config.toml
model = "image deblurring model"
dataset = "capsule endoscopy frames (Kvasir-Capsule)"
train_examples = 42238
image_size = 32
horizontal_flip = false
arch = "unet"
norm = "groupnorm"
blocks_per_level = 1
init = "trunc_normal_002"
optimizer = "soap"
shampoo_beta = 0.99
eps = 1e-08
merge_dims = true
final_lr_fraction = 0.05
warmup_steps = 460
Rows from block 3, named by matrix and row number. Rows with one number belong to one channel. Each number is 128 + 24 x the weight over its row's rms, rounded and kept within 0 to 255. All counts start at 0. Numbers have three digits each. After the name is the row's rms in percent of the matrix's.
# convs0: first 3x3 conv (model.mid.1.convs.0.weight, 288x288x3x3), inputs 70-76, a 3x3 kernel for each
# convs1: second 3x3 conv (model.mid.1.convs.1.weight, 288x288x3x3, transposed), outputs 70-76, a 3x3 kernel for each
convs0.138 100:116151142204169143117163121172170141155144170140116166148123135162126111129145139143115106158109140109133136111132099128103122096098147134128150151130167112135112129165159097159106120131144
convs1.138 098:112098106118102080133139128105129140088185115126108185103095141126113107151107121148171156139167097147134098073137123073134145125139118129140151160130148099097068127121112151128104108156128
convs0.139 108:097166118136133132082155110096129134154148104150122095099121144135155142123142119136121122155143142134166121126131125182157137133142104151103119139128206138139120142163143148159161141104094
convs1.139 116:146142157102172115137104163132152102142136071127119130143134157132118054137093070096131093163149146157101134105095120121114086133124111144137139147109155128111124137109103111134181120079165
convs0.140 086:150131110114147121156126135126104143114124152113126117133108133109157144084113153132147114102111159138143147156126157064106108110100139155132094128163131134144135130146163130113201121133098
convs1.140 084:108129096158142117144103118152112131097125105135105156175107118133119081140112114138128114147143094134144130094149121108133146096136118115127074108153168165135090141161105158114084170115151
convs0.141 096:153104148129129135093113132115104077122118116118144102132132124126151114123128107157095139111154121135138144078083116099126108095135097152125111147122125153149096109092140145136147128145115
convs1.141 100:141143131163142102111127147140122157136175152161136141115101156114160142171155132150136091133124117104131125150153152070135126159136153151090138123112110109155096184167142156131135164132107
convs0.142 100:145145142114139152177083116146096073153130147178118141120069146118101103141133111152152117135136127123186219110124136112118111137125128127152114120144140112135124107110125134180141128133120
convs1.142 096:082115133114100127111105130111108054133135061194139084096129129119136119125112142107132146123111123136104123138133149119113135161161123099102130128132108141127117115109153153141132128151158
convs0.143 116:095114095097124122125134124133122140131146178132117148120141150122099129127140148094133123118170135143140141159105103134084078128099138149146171124119121128108083131125150130140211186198162
convs1.143 126:127121135174136165153118134135107112148104113137129136164133129124149122095136138100154122129127141105113128102129170150157166112130153140124116122129127121125118136107106155132113140150109
convs0.144 100:121165142111113138096105142133140126108123093122106132154144099112081122089139101137101122110126105097116167171116095105153104115158116132121113127120139137145164158172104085137153083131157
convs1.144 092:131086146128109127111098180144144120147096144145111140099109114146133134156155100141156179167152151118145136141133153115111120146141089150132166129126153153145109139140129116160119122127141
convs0.145 098:115100155128101094117143125084127118132166128114133181161218140157095119130128120147132104140145125123140107121158133126123232118157141134124120148106143110145102114170152135060122136113165
convs1.145 092:161155144147119090163148137085126144107141108155138158140124140147123155095124085136116151116161093150113115124158147080140104081133124190088129107152129160136148118160143123104184130121100
convs0.146 085:094151107107166119131114123117106123116112142146105174146099109138134082137092087076162097118108143137082106168112164189129084121122112109134111141146117111156112136127131115101108108129107
convs1.146 081:148136143120090158134106126115130118108163105136139146111103135103111136126159158135123063165119151118142089132119160137105097110149123141126115124104124158104113103156149127146132127086113
convs0.147 085:091122112130136112146126129133129167127132140177129140127186138110106114151120139128118141157127130094114148177111117129161145160108119106091114121112122135137117158082119117121107099134108
convs1.147 092:127119108136102069155136120209120084118123112123165140155111119132154098114113137119102129102106090120120130165127173149119158141159128145109104181137134179152116152123116136125148127099133
convs0.148 094:117087104119118134116107133116176160091098108117098083120073086115129106128161173087063072136163154106138117133120117137150121130136112080152154129127128154120134097128160160169096136155111
convs1.148 107:163229159139196146115152099182124133124101163135140112109120120097119118154165133140176161123138170143146114141147119130113107119145101129150121114157146128113123102132111116153150126110127
convs0.149 104:144147124120108128103156107150123141116134102101137128133061118133200150105125144107048100116137137131117148126112119133103150149121161133123136121123131116098144114068180142137089122132089
convs1.149 110:111030108099118136130142153128080127113126134136132140125128168134120145112156140131133146120134145136126175154125145099100141143154116137162121134134138125113096114139136128133107117109121
convs0.150 097:097091102124122143107109129146149122186122120121117152105114127074104120122108150189152064152154122161081142110111114072089088119118158106099126162133128136155123118093153109168116147174097
convs1.150 094:115164150095109123134112135103106132125111109099114137120147113130146071146164122067105092122121115181123088118181123144149127137123136129137102100107072158129142123081143085129169131120110
convs0.151 092:150130137100116139127168124146141134130127096078134106158138127144115149131176167140087087144117115169160131164141149137106152126126169109147119140145128115147158130155099096154152076104155
convs1.151 092:121076155115124096103101115137133126183142119167114098107158118149152128125140141148118082082142103166168125118115156107138141120162146100132139142140132093108134123120157110134132092077168
convs0.152 093:127159161113124132090096146132155093132108103115111124161153121127121083121123142096094131105114138127163156104150108137136102148124110126123101082097107070136104171124133092162142109145153
convs1.152 099:108133178122109139116112159143126154184140131121137107100138145142153146134095092113161116125130159108117115160112139128134117173070132092104108135118136129077097151148165166137115197081147
convs0.153 083:127141119111126157114130099076076136122163106109110125121142114133153129114165145109113104111128092138127137098124118146118104159123102116100114122181147166133166144076172088203128120123163
convs1.153 081:124124125106141138160092149117126148132094154131214158142172144090146102133149127141100096165121080154129148145106134152129131117116143077090128109111160103092109144129194117130119132130150
convs0.154 091:130102082137102131117093115128141113132135109113129087149159082085145147121089134137128140114135110117179147170112126142113163171112115100118162063135102139133133195097102093129107113114138
convs1.154 091:126136150138152156136134147151126142120130133150102127127115167149136132174096135142123156120133106169085127146150092151123109172131117129130142117118143113119179104109116119162146162139111
convs0.155 095:117112140110103131137124109143151111150153114146140142135096120169092143087152135133173145121107117119129126118119131146153182142148124132102118153126085136147136115099090137106112119138139
convs1.155 100:140140138118176153116156175121177125171138122183103125144112104151123104133147132115123141142116176118145142124128118104134097119139109114094154122134142088136153112072115090083117100092161
convs0.156 092:119113127120131132153146136153123092150150108174147136085137136126137161145105141101082098109115147092134149124130115107146120104115128122144149116145168147094076145130092132155149162087117
convs1.156 094:141120164152152179146148088099149091153157126131148106131122097131134112141157149151125161112119151131144174134139080155151079131109081106130112126101129123138134155143131106162191147120136
convs0.157 083:164136117107120115114118125152122127109107126094118116115130138129129187112104109105079128110135142101090148079110146127149150187136082133144121140172117161149115109126121141163135110166119
convs1.157 080:109126148097118122122108123144078128120174094128145118161146117124125148152137093126169154125138081120105132136105167075159146136177149154132119086127128086125138152104147127089089157121157
convs0.158 139:126111115145143091135094117120109130144169072115125120069135108157151108162107125136107131124132089088126129133123128136138169133122134123097122118125094137123151163083136139182098080136142
convs1.158 146:124132115126166174150116139143122102121150163155128130149119111115086153130090124122150100132115146122103135159118137117152122116174170111126128128139122131125124124146125121130094110161123
convs0.159 116:117086134130094099121085100105134141153152136121112137097142164115157150142145128124163132118134128104149097154126103163105144164127074148116122143166121119148130147148129116074155154109109
convs1.159 128:150125135118099136127081083152106146142119152127118147127158114102130110138163089148130160134126132133114120160116080142152093137098131114114092120123144111094126110126101117158101133121094
convs0.160 147:165209146185163140129137096143153112134155125104182139105176150126148139151113113121107079128121101129152150140118108121107116097116124113123125118144114102144117163104139133107115081127160
convs1.160 155:145178145138130129125125159145102125155123144140116143136122149115132155101111155114122135121146151126122125154181117172158090189201154144145120152124102127107076110111103085091076131122088
convs0.161 089:135160143144094121137110108137165139118135109112140147153141110074096095180139128121096128167153145103146110168119112187098157147144145128115138127101169107125130086188121123130126164144137
convs1.161 088:159092127114118147100138124117158148148166142146115134145077122121118149126131153134137097104074116093148124160137118148145115137098157177106122102135158164156115154142161115139124101096099
convs0.162 097:150123117112094143113118121134135120153101107154103122139038147099130180132098136148090126134121114152154159129131126096095114148142178159112131116158128114108094134166133117130151140127109
convs1.162 101:109109121115147145106112139152111087119127114133120111160180142115161121087129139100129143113094142109185150107090144108148156129170125135160142168118150150097110149122118115125129105120096
convs0.163 096:109125137162111101150111072119143127112128153101118104105148128172098157107146177105135135127150147118173139155115126136134085149114140151113145121126107175140141108161178114066170175119102
convs1.163 094:149141118139101145120116154103106153112131138111132130144121141132133098138093109130092110147120179108066140113173123176108098137145185128164123137108177127149104155111094145128131147156150
convs0.164 099:123160136125125094132164124134100139117124142140129132086117171111170118156118143086106142134098119139111143161123158078116119083122119137137139141141122169141123108084120158152070142178097
convs1.164 094:123118142153124148116132156193155118131117181103130123119115112123153158143129158101151143142141102108147146131154106195146124145144076160122127139133119118147113124098093089143077134146118
convs0.165 086:096125124119142156156162171115109138106101099128156119149144084109169151133184159093143127090108120170099140094146141106106126151150107119097101113149125119138082107143141116129122121143113
convs1.165 089:094091101108107107117107110122104132114180146113118132089088122156097107160108129129152063121161133132149128124129122126159151112136151141108119149132181111123080152148102121137096114091105
convs0.166 089:093086137109108110098163112137146114145117127097110093110079111173105109144071102172113121105151113135046121116162102108128162137130144127140132149128180096137128140114109113110150163148118
convs1.166 088:112142163076164125132157164168129171088111122105127094119170146094108133157162102151168117130113143132180100169084095115117129164105159134112114114136091129155158116092132084124142147138156
convs0.167 107:133074137143172167152117129133122139144138145153132132155129101109098130105125107109162170128140107146156131144100125152096115077128144121125116146111135121122141122146096116079116132134103
convs1.167 111:127145134068116124129129112116136134149128105132126154110119137125135115110136099116140129232098150116091110130104138255171146111119113122140125156120114133138092095143085148128125115106109
convs0.168 098:146142124147136126129144139091130132131118082165156106107114132120132102127143142126136150146128149154099140118113140104107103115084085153136089127126067152146155121099125142115103122198149
convs1.168 096:128117018154133124127136148151143089122104083111097178110099080155118117073117165101121132107123178130188133134169128160145144106090091106088095159105159145088113168132123120102124116138151
convs0.169 090:132097125090150141146131097122145097094098080095121133147158102125082143131140151058148113162104102131238136126139082133109120140119134136095122113104123124134146139115109146132127124106145
convs1.169 091:145161096121145152136144129143173099142107108147133136121182109099074110136092176146123115113120137131086152132156145137145162139125107103109140148123100123086140104089091116129136127119165
convs0.170 086:140132122143146123089123147127138177154135172135150165094135173118164127138144117117146105116109104126134099138158111160161137121149120109125113141101115145112139096111110153126085110130122
convs1.170 097:152164113100090091136124116128110139118077088111088117115173123167186163131093133132096159119078149118097131137112105091131119093087116143127129120117149125075153121154132120090097148093156
convs0.171 090:102124124129153131076130138163107093129129127132113128111128142135136128143102132095118098135151130123152152123151163121142115140072134141146129116142143108123114119183121120163134142101158
convs1.171 092:143155106138137130142153130132110139095142090109106117114149098135164156139153124150101126133159131119113144070167095129112155120113097130123135157077149110091130100124103125121137137176191
convs0.172 107:157105124127083085169140136106118124114148125151155110125121136113115134119107170107157130110102134128117159121112129140146155143107099109166106112110120126082140096134113121105123140138149
convs1.172 113:125110109122129114167124103118137135122106160084086138129099112138102110108101134122152142112131131127147144129138123147168113148106123121146098125122135139118117154180128140127212059134141
convs0.173 093:121111115125098113151056133124143176120094109153133150147134165126132061099116174144106124129122113118153113144128117141147134100117140095137132128168131141095157114103146103167127149183113
convs1.173 092:131135162135148104121149127143134119121124155106103126130169114156118142157026137089104148109125133120083120168077140155134096134171089120147158122135139153107130141133156093130162100141156
convs0.174 095:119114134113113136094109128097130130116139161145091115160130101100182164127115111127128136130142132144173087130118120139137123116127090137141135170145154145146176110133108129126117124120129
convs1.174 087:120145109159134152173117104138123127124080140085098090138146137123104190134080152150113142133117175132134149167170143138152126135146100111091122150118098147135138126108124131121114156141143
convs0.175 094:155171157131121139113129129120134121134124099127118129123115103113093122156129139101160101138135158106110108120120147118162132153130164135164106098107112118123124135132153139103089154118072
convs1.175 091:132099128114109149057102143155174151141114176142154169103118109145131122156145172131125156093143114164181164108155168154135123100192157123099139092105150144124101129140132139126129112112106
convs0.176 113:117145123110129128154130163154101091149137125123138127126142108135110127146109135124116120108129168094130125143118128129141082148119142105088109084080127111093125164156132111110142100137138
convs1.176 120:114131145151131205123138138128125161145106161147118101131133151143152120129115097162130168178105134101105119138100130162107122135118114128131107148140124110082108096137123164143120128113175
convs0.177 099:138177110103109118119152127168119155095143122130184121137075115163162111172118103142137145147126087101153160101099142072154132138162073153161178138142176164133135158139128127143140109141108
convs1.177 098:112090122137140158151122121163104131134138199089163093140142113186141167134146156124163127203124122166128094180129142142129113121117150125171149101145070121091122139152170145104111168186167
convs0.178 108:129146137139136177124111143127139130123097125137117145123140089158132134124110163138127147130104145128137153146110093085103132121111119130119146088153188125149125120121117133116145112152122
convs1.178 106:097131129102132147145139130123126140100133133098108128124145120145150141142099149134119112100156075114107121140137121082119101132155101127140117089159136127118063163163140119128098112108135
convs0.179 092:133100076141167129111183168135132104110172136179153111093116120111111134101116128100114096079099109093093084155175167140134105152095094139120139132120133126117091159137149126169149154127133
convs1.179 088:148119165131130126115133158132133144121118087124134141159105126150116108126122151163153186146144130155146132138161099108088150107112057134142177118127145085097103099140149132126153137165137
convs0.180 091:136145107120096117088103122150143154103118119117118118092120130122106112125095111126163078118090112098115121122120185084115127142098094090126140092105121159119102101125123146093080101115121
convs1.180 098:115143117104123117153104134120133143096104151144117134137125109130144186157156166157121154111127140127110123128099127128124095111127132128148087097120087131112119156100093094139143130137162
convs0.181 093:135119090091108128126167125112110128129144117101141096114111113117149162071085108125097152131141117059077078160100088146138133105173126147128171126135131137106152076130108143126072152137130
convs1.181 094:152109133129100161165134121142086135140126087118141132126088120117109134121109148127099120133111077138145143157129158164138112110145109129126109152081122116111084130136141109138095131122115
convs0.182 098:124110132120104133093139116114119131085094101139142111138149141128167132126154184099121146115111152119136119114114126110084120151137117100107122072146137133118111120110079143128160137099130
convs1.182 098:131110100140135044141129105121108107154102151115145148098145133105159078137138123098153111148112153150111181088118141124135139111148113155153111099102255112144148166147146126136140121095153
convs0.183 101:088089108157135137085118123103115106113119136105092143128033083113127099165121127158198081083146133124132098135129115138143067112104133121150132150115139118136136102098123171062174157140106
convs1.183 103:067164121132125158147154108098147137146128116146151162093043053109115147144116111132115129154090130103118130068132141131104114120131113096095113120144123137162148137149158141120114157090088
convs0.184 094:121132114143117095111173104099127088154108119142141134104158143156125156081124179161116152138114126154178163092148113141139158106149128149201173097143106107124129093114124160106100107129127
convs1.184 096:134103125126153106119171135124133113123123134140103132138154157134107078105108102118176147139114146113133132136136100158144131177122130112122151125181103128092121086119105135136128168134176
convs0.185 100:152144075107120119100126096133062128115093146106119127139107116135131135123084150118111159107120104122125112117127211143165149102147119138132155119124152112121137142152121119164125101077170
convs1.185 091:156095157153119147108087086167122138120134158104198115080091118077124165111118107177141143174152168118150120127136119078109127051141115111134107163167108091125092137106125156116179082089137
convs0.186 104:106088136103113158116103149141119143123100133136151151137167097112142109130128159138112115107132159136111139128136128068065134145160135117121107164141149089132108118138117157106169153120120
convs1.186 119:100145122126137109117101117117121146176137144107135108098136111091134110102113110098137146093136127170100135163126134097149169110141137139180117085176102173120127137084143124123140119123154
convs0.187 106:129135149113130150140121160132133127139159121149140144131107124137151112132069139167156130162177138148126116120114132124162165106115082133099105112136143092128114121101113091100114164082115
convs1.187 104:107130133130088165157078115097129102112140106119124126134127147090142116129160117116110094172141105161153116190167146114116138101171176082097150104087104137097093096119157203137130153123141
convs0.188 103:165142119120131137151131140113129120127183105137120099108163115156089185134084144139120123176137106155134128161123069071177154127136111157122085143159183137134154127147125173046187131139147
convs1.188 098:111099103143053122116094104140096128106095203130155140106154139066106152146155139113127131136095083146138137106180168076085124125101145112116123104125054166135106134157142125158109124093084
convs0.189 098:102133126114116142118086094144136112138136138146171133117141139138122142136147101111174107100106090117135123124108131119109142094171136141104140095140131085166148146109123190117131128191123
convs1.189 096:116149134140165133153050142119138110079096157147094147133081111100076128145126119154144133123150142141148097117123170127129123105103139132069138145149146100115111149078149118176133166089121
convs0.190 100:151109129139163133135110120114141149101139138157129152161085130122139103112151111139140146132133152173098104130110147089124080135135124176163156170137139159112099119113125159132115127145105
convs1.190 095:107105129120120137154139144110145152137150138139170129131135124127122117139113082146143154101103149155122169137129104159106133138140129158153114086144089114115125092125135111156153147148116
convs0.191 091:167145156103119070145142120168137133091111095152163118137103094102141125157113113134105162106121136145156155159097111123115174156095125130175129144145134133150127152078096130168121130128085
convs1.191 090:144118135158101185130111146138152142122152203101067077132144079128154172158129076117125097137118152122121117139166157084110124119136184138100131124128122124115131145152146119116156125148136
convs0.192 116:126123072157128130119092110120127123111131152142139118151158125121148119150120138102073086130124115131142175120125142107091144147127121130092119163106132101166133137172135155125177150122112
convs1.192 126:110096105145093135161111101123166094166118142126159140120134152098091135120114116121124129110099128127074115107128102127183136120119114144145123094162125128087126129134101113149106134079147
convs0.193 097:081125150128121131084170136100082127119102110055119119100102126170127146145101137089134143127087130134183109113146135173120147141143141150097106157177126143134111136095092101161118134139128
convs1.193 092:129113192150157103122101150158146161108143131109102159107129126091122139096143172117086126137121121129099146126135088132132123128097127160119160154096100145118094166117139103118154142133118
convs0.194 097:153127133122135149106165159155135080179143105107103130114127143079143136079144169151135165146097126109140098122148121078129115085118110159138144159146172134140099081133162130070113094129124
convs1.194 091:154136169096137132124161147125125142112092116130092100115115104116082170138145109126159171126145112136101096119111169116101115128133117151121119106086089097153100161177106077137125076112096
convs0.195 099:144139113131143105142130089129129091117128116120117120089164107167141119116086087104078131099125122122187124135138134126126088140153126122120112134130122113133114082110112200175144103123157
convs1.195 099:121086131118171156087108112159104157136132130146149114143149100127130122106128152151111152112093149151174150125102112134129104140173142126121137144134119146138142130109122129138129139083126
convs0.196 098:126160131106149142089099128113130111116098121122120152131223156097120172140188102101134119131120094113172119109121135136144122131134138106113114150127147105142126114141128157127160143145115
convs1.196 101:141173176133123144139067090136118128130124132103109108104075127100126082100079100128110169157167114104114120126142132096142088162150142119128133160161131157139143161111111140138148152136131
convs0.197 105:145113132176112172096085132129133159134119164146150149090122126129147127132122145136110137111133127128137136115102116142037080135089094166105144174118141173120092139073110143172126125145169
convs1.197 111:104150155069132125110166097156145137120144138058101129118131143199128118136113096109136131121153146167112142125112097175183151167096095148159108167139149117119097093148094065142136166133119
convs0.198 101:124125195101134126103109147134112093075119116135133138140141113134113104174152140114144153101170137105128119111132119177139136105117103128155125091097202124121125146158144065131143080100115
convs1.198 102:152087149144128150120144100122112121153100160119114113138159087088134171100122090132109117149147168075117145099164123058131127112134139141116143146138099146117121178147139188106172084129140
convs0.199 094:126144135120103157117156159112110122142112131165106123143103056131115159137177093169120135126120146147165094105144103124103106113131096102135123130136162132129172137129084130143108080087162
convs1.199 093:133125149187163124111132108129168099128129107138111151150134112125137121145128174153136102051105093095150083108136165125167107131138142119101119091121101173129122174105145114122133125127092
convs0.200 104:154141115118121104110132095115114121092109137111121141155226136148058156131105111097098140106114111161168111132138096131122121099145140125145123140145141134136132101154129100128134133123123
convs1.200 114:142187140157155121135183107110096106147151119130176124148193139129146110168109143129090119128104128143164141106134112137152114092162124112164146137122134132063125159087135121126142096146113
convs0.201 098:121115131152138146166155142122154111140148132113113126158130142132085114134166142127106122141135127126117177139137106089134102124096136144118116144199144162143123111081114087164166176098114
convs1.201 095:148089126091122135128083137118068145165094119137140107142141165159165125167148158110106125125081090092108062124097092150079117160139124136139103113105158084142115117126161154155089133161133
convs0.202 094:132096149107108122117106104164128126156128132111146121108112107099108095142085134098153102099081162126098086121145121154154068129175144148148108152147169151087122160128133066122174229081099
convs1.202 095:156157135108083124156175127123109156109081093090164110114134115123122095102127162154136131093136137127133149164149119110101131115106108110147120133100179141115149122142144166140181160118117
convs0.203 093:122121128097108153126124112170145154129133172107134132154138147127137143145131139115126139128145162157127120136118132106126141158113087143119147117162145134135133123103128111159168148118127
convs1.203 093:125155137161113178118134128109116144150169136157131133173144150087097102120119130177155129110128139075147094160128094087133124151169119114117132121096154124124122174130103126153163131123148
convs0.204 101:125128121166128101148114152120165169083129112142131124103096084133139167109120112119133127162115164140113118114108137232162133118134097104121118166157146143108138122137137163118162120141120
convs1.204 107:117144088170169056133115100112117134121093211126108126113135149159107175141110141147125103091143142193133153144162142123137153139136133141121108143123104135109137118136154143143107154176128
convs0.205 106:095117149138122141147119131127142095117102110121084093172131104169131090141111164130124125122107168131143148139164117156128089142123185143110116162126138122167145128129122175125141114178106
convs1.205 104:114124153107092108133137136108120166119084144103139113153083138142101171145144112125133141170156135145133098108145126147164146138151150090142131180113081137139155114143078088189139169126119
convs0.206 096:100090111117114130112131153125145137148118133100176128092097156166158118109132108103070123145100143105089107119097134147120104152075130141133148126172169149120109170132113100114155119154108
convs1.206 111:109165135116137129109132112151120144153135089129150130118089116114113145114170131121132130154143135088118132135142121123155124125123127105108080104103106127130088117156118134150109115106147
convs0.207 079:151121162133096133159154120144126116127070093109121100137165151104130065142115097128090133141129104141116119126129120171163141103137111147108129183157150138165111134073126115174098118135133
convs1.207 079:151125118164128070134083066134129071120165124105131106124103115134149138148147137083099111107096136123138107150140154139093095152112105162129116112125158131152151094129110115136137104099103
convs0.208 102:130126143158134089132127074142134103136133122119103135128151149120116115142131103121123115105092094098121132118109139136152089152144156128131141114110178133129149103146178145131145101120142
convs1.208 099:145156126127142083148139095154161144169129121120066124149162151129140151125143096144143146165146130149125159126088146146089125089102111127121146110117110138171108131112107108109074116090114
convs0.209 097:125149177135120129100152131157123169095108112079109108114133142120104129126108138099123140118129159112163144142128120092139099128137145093148106148127103113116127104137112132128117108097184
convs1.209 094:133129119145129110121100168136119145111126142143087167111098171147151143152128121139118181128078151117116116131124105149155124147160142129124122122131141107114122122143136148119124140132123
convs0.210 101:108134147130117126111109138167100113146133143142146113087141119151009149155187146125162137145129125142177136117107141160130132123119124143125139156155123153123127156116099163104109122127134
convs1.210 108:126104149142072124140105175096129125125106128103116122140048099145179142141162168159112107143139117148075119113099110117107129152088141120120094162167116102068119128173164130105106096116101
convs0.211 108:150132124149110142081094122114166124115121125152077115136105123097097135163165115120130108163110129094117129114145133117114119148099138139147129125141115122129162104151130083126136137162119
convs1.211 106:113179122116189127107130133137185115127147120140106122137082125129158140122100100125110128141100081114152097090135101125169139127187097078142133141083110138092144149073170118162130144080078
convs0.212 116:152117106105112133094143092136153143117117131137140110124114120134138127043095103130130139124108110125119116129088101143119111105152110129109137137120126135094113155118105096110162167146117
convs1.212 123:094101153116149130125142141108131105135098106129167164126089121153112099129128133104083117160124076124151111102148129139121130143118098130130134110091087112118124128128149133136137112156165
convs0.213 112:127142129129087111107136156143152160144125113139140125088136143123127124100149116093127091108095097106087080109148137111169089150131108075104111103113116122086122140148156154156091150133115
convs1.213 119:142143157114130124127132110131138119132107099174167103105115092071089102126127111125107134125126110119132129124120160165112103098108137139129131102103128132158099139120124142149182168139159
convs0.214 100:160158101116141123099168094127116111145116119112150117086117108149090138120130158135121146161117121121199128097165105122128150132152170101127108124163150127119134171119171087168124110086105
convs1.214 095:172131177185119158162086119151125139102137134120133131110107161160121151143119155162081160109110148097072102084130124108122134117089177119113146106139142120161144125151136106129161103115122
convs0.215 090:135124103128114140129105133145111132133116116139069148139138131109118123080123160088099181162156135088115165092091121156150121157132134104121124113141168118142127154128115185127137109150149
convs1.215 091:121140123148156116137171107116124134138154102133122143089124132126152081099075110118153116131107080117131133125136166132132124155140109147123093147136154142119140071130164112101114121168146
convs0.216 096:127131134159139186130141147151168113106150115113085159129134164114075122117126122185145137125130128118140161086122136165098146133090141145123148146115131128150140146115142086146121084174116
convs1.216 093:149134160112103105140161114126152118137154141121116107115123163126143168120135115140150155139112122160119094122167146095103163130109186144114105107118125078135109109121141120152161131138100
convs0.217 115:133084139102136150093127122120143112145116111128130111100157134126106120125129122113143115132123122117115112095083069146123121115109158128118105107108163122078122126112165171110162161134133
convs1.217 124:094168104130107125140138168137149141144142149129107152121149131099121106108116104110065159139133146149127119101123127103072092134140124132137111110143114093123101142111126114087131164162147
convs0.218 094:125102140106122119112081137143065137118120094120079149140159143137124106139126107126144107101119122111165160137149111186137110125149148081160119144116133121106126092093142095099114126144127
convs1.218 090:137171119136119160135141087124151091163145134136194098122173123143137100140082133125115167144145164165084117124100159146151126118157111132088127130127094148154134127102105134146153112134134
convs0.219 097:143136143099131143108159102151122154128157112124134133138155109139164154173125166133125080127134157137177145102131098126156091127163100145125129152155183111111088120147124198135152153135153
convs1.219 099:135130122130127143108122121115130086194112133138132114124152140185137153165153096083135129084153152151110145147067110210123111186181172135118133092093157094133090105122168072144197094129136
convs0.220 097:147126140129106134104111138147098156127150115151114120125080180147142087144110092104143122119134139144163131150101149085131155146142117115127103159116145102143119155117142187161133183133128
convs1.220 097:125142118114152130139137137149137131128109144083154122114124128110095090081109102129112128124129120119121124129093094100146113119134156130091145082151132128113117117140095105131121152177164
convs0.221 106:117134138124161152129123151157136147122134120094127147150179128147170132110165131101127100100134121149136145117136107124117129144092126113124131139150100112135067114126134125144145110145118
convs1.221 106:130156124166140123152152144141175157139172118123113128128153106131124104188133116127106115141134123151127145095124101136177130105087109134082147157098136127099117123180113128111123102168125
convs0.222 100:112182125134133152141159141146136143146127143140107112097163112147136120152144135122084119135088121152129098111147135144135139125123134119070115129119114155084118110139103130137141124137154
convs1.222 095:134114147134152179161077197098142134159164158142133110096198086107132135132148137135155123127177147165161166112089143146146135135130109142122115122086106139113148126147140110137158108154165
convs0.223 090:139127091130153120127130135136147109106125140108126104166101167091132149113114090102078138133131065176122098134111142155156142098157136163128095088122117133123147174146125128159172092100131
convs1.223 092:144143116173126098191114111127150121160115106146090112129125138135144180116116097111175137140085126124118142137103151109183116131173141138140162090093116127107140101092085125110126136110155
convs0.224 097:106131113130107108138155114135139123149107163126095157117071156170153143164129127144138094111138135088130111089129150087083098114094139127116164121117146122130107135070101121166110127140105
convs1.224 097:139101123198144129137105118143174075133168152097157154113154100107138059159142158128105131105129157138119103132157116108147138140158138110123142109094153082112096098114107076077124106154112
convs0.225 106:141108126121124153140153145138129097159121150109099143099102111163127114139068135133110147133129119116121122136136120123146140125105088129130100113106110104094132103152132089158124156120124
convs1.225 103:095068151135102085125149102148110154140110098157118098127086115118098149129134144110128150116098149109131134155115108104108092138127123155165159138118182128072173153145148101121154101127114
convs0.226 104:107155132149125130125157127115088085166132117119131150079140123146120140107121097132137127128138113115167136137127124151117113115123115129145131126170177136145133142114078130173132168133114
convs1.226 099:130084084146118078125127141106141112099113086108155135133110134165124163131101146108141161166121110122163101127099141136094131109127127125103137111070120147134151165120085097098100148111159
convs0.227 085:173093146113165174157115182178095149144129149148108131143158139141096140157120141119148115115121130100075135115132127079107114117147129136099155136110155088155107094118132155110099115125120
convs1.227 083:148133134143091144124113079109126111091113157122135082130113117112120161123143143110121133092116121168126163136167179141158148139140123142134146157154088146154096120109093110114137124087118
convs0.228 107:145132117154144142102148151115144158118111100173140118127123140115123146112129138120148128102134131164135165169135129137116134092127134115126146122145098147096131146133128149153167159113116
convs1.228 106:149126155088123131111145155113134109118093093114121164149108084085149085110152121113126106187136158100143144167141104132121113090126096098103121160136098119110115124137099084104137137121132
convs0.229 100:155147125141087145113127127084126146185107152150134162126126149090170075158096127134132163112109091135139151120115135098072143112100117129076115148176135108130140097124103134157102124106131
convs1.229 102:160117139064120087111144102091112130088141073123121183145114140170163153128089136102162104168111123168112137109117104132094110104129109109105142119107141133110084128151134115138120132148092
convs0.230 098:106115099149146134101114096123125101116138123137125104125093159138083149190118121177171164153101127103083134121115093174153116118140113138108140143136131102097125112120121202130169127103097
convs1.230 097:126128177176094151125172136155109137064134142125098095153102122107106152119081110124170145097167105099116079142120153121107125177140111114118092107099087132115135117168133126151159133120153
convs0.231 113:100130120158109134086161162111152142125121126141129135129080144130124160121157140109122115129095126107091130151105113126117123139129130113114130109125115139126115123166174146104141146126142
convs1.231 108:143153126144118129139124150105126115138143150119098140130150137124111151147143140130123140134163180156134111151148099119143123115146142136156143129140118134128128106145176098109124115129128
convs0.232 109:151131140153162185133133141140116130095103151128095107152123111125133145108113135101139128142128126150133106134104123108102101072162159143132113136135137083128158124100151154180076138110137
convs1.232 119:153130148073145167096142149123114115167189142133130116147117129133089133119107118146141128167144086171125119106115125179102179185125143119151131155113104079094092124157115119170138139118124
convs0.233 103:119154107131100134130120115144120114142089105127091113132074097139136151105207146136123118133126159141089077145152177110113116110124155102156155137096101150122147099110157131072105124171129
convs1.233 098:125104097106123104146099123130159137109132113129162125142087136132140138140147127128182132125155136154175130097121132158099100113095098130156130130121160118096125131114132100111133116142118
convs0.234 115:143097125145143132123137100131138132128143122115153130145061136118118146108212138100115126117092142155175102125125147131138127136156144132134121118123130147162162142133096149128104136175113
convs1.234 112:125113092118126129151167119147123109117167173170080118145049144141136123138124119144108123107206155114094146114115132083141124104095130149159113129123174113095113159124138108105096128095139
convs0.235 098:147181116109148157109112096142125149108130105105136087167145129126093160120103100115114143101119154133255167097145141085127125123140085109156116119174123176143111146130115104106156128123127
convs1.235 093:104115112115130146130158126141133124148133158143168128108161150123158147130063115098089107180174175153061129132066148133107121104155167159133088135157109091146150119106098088090109120103123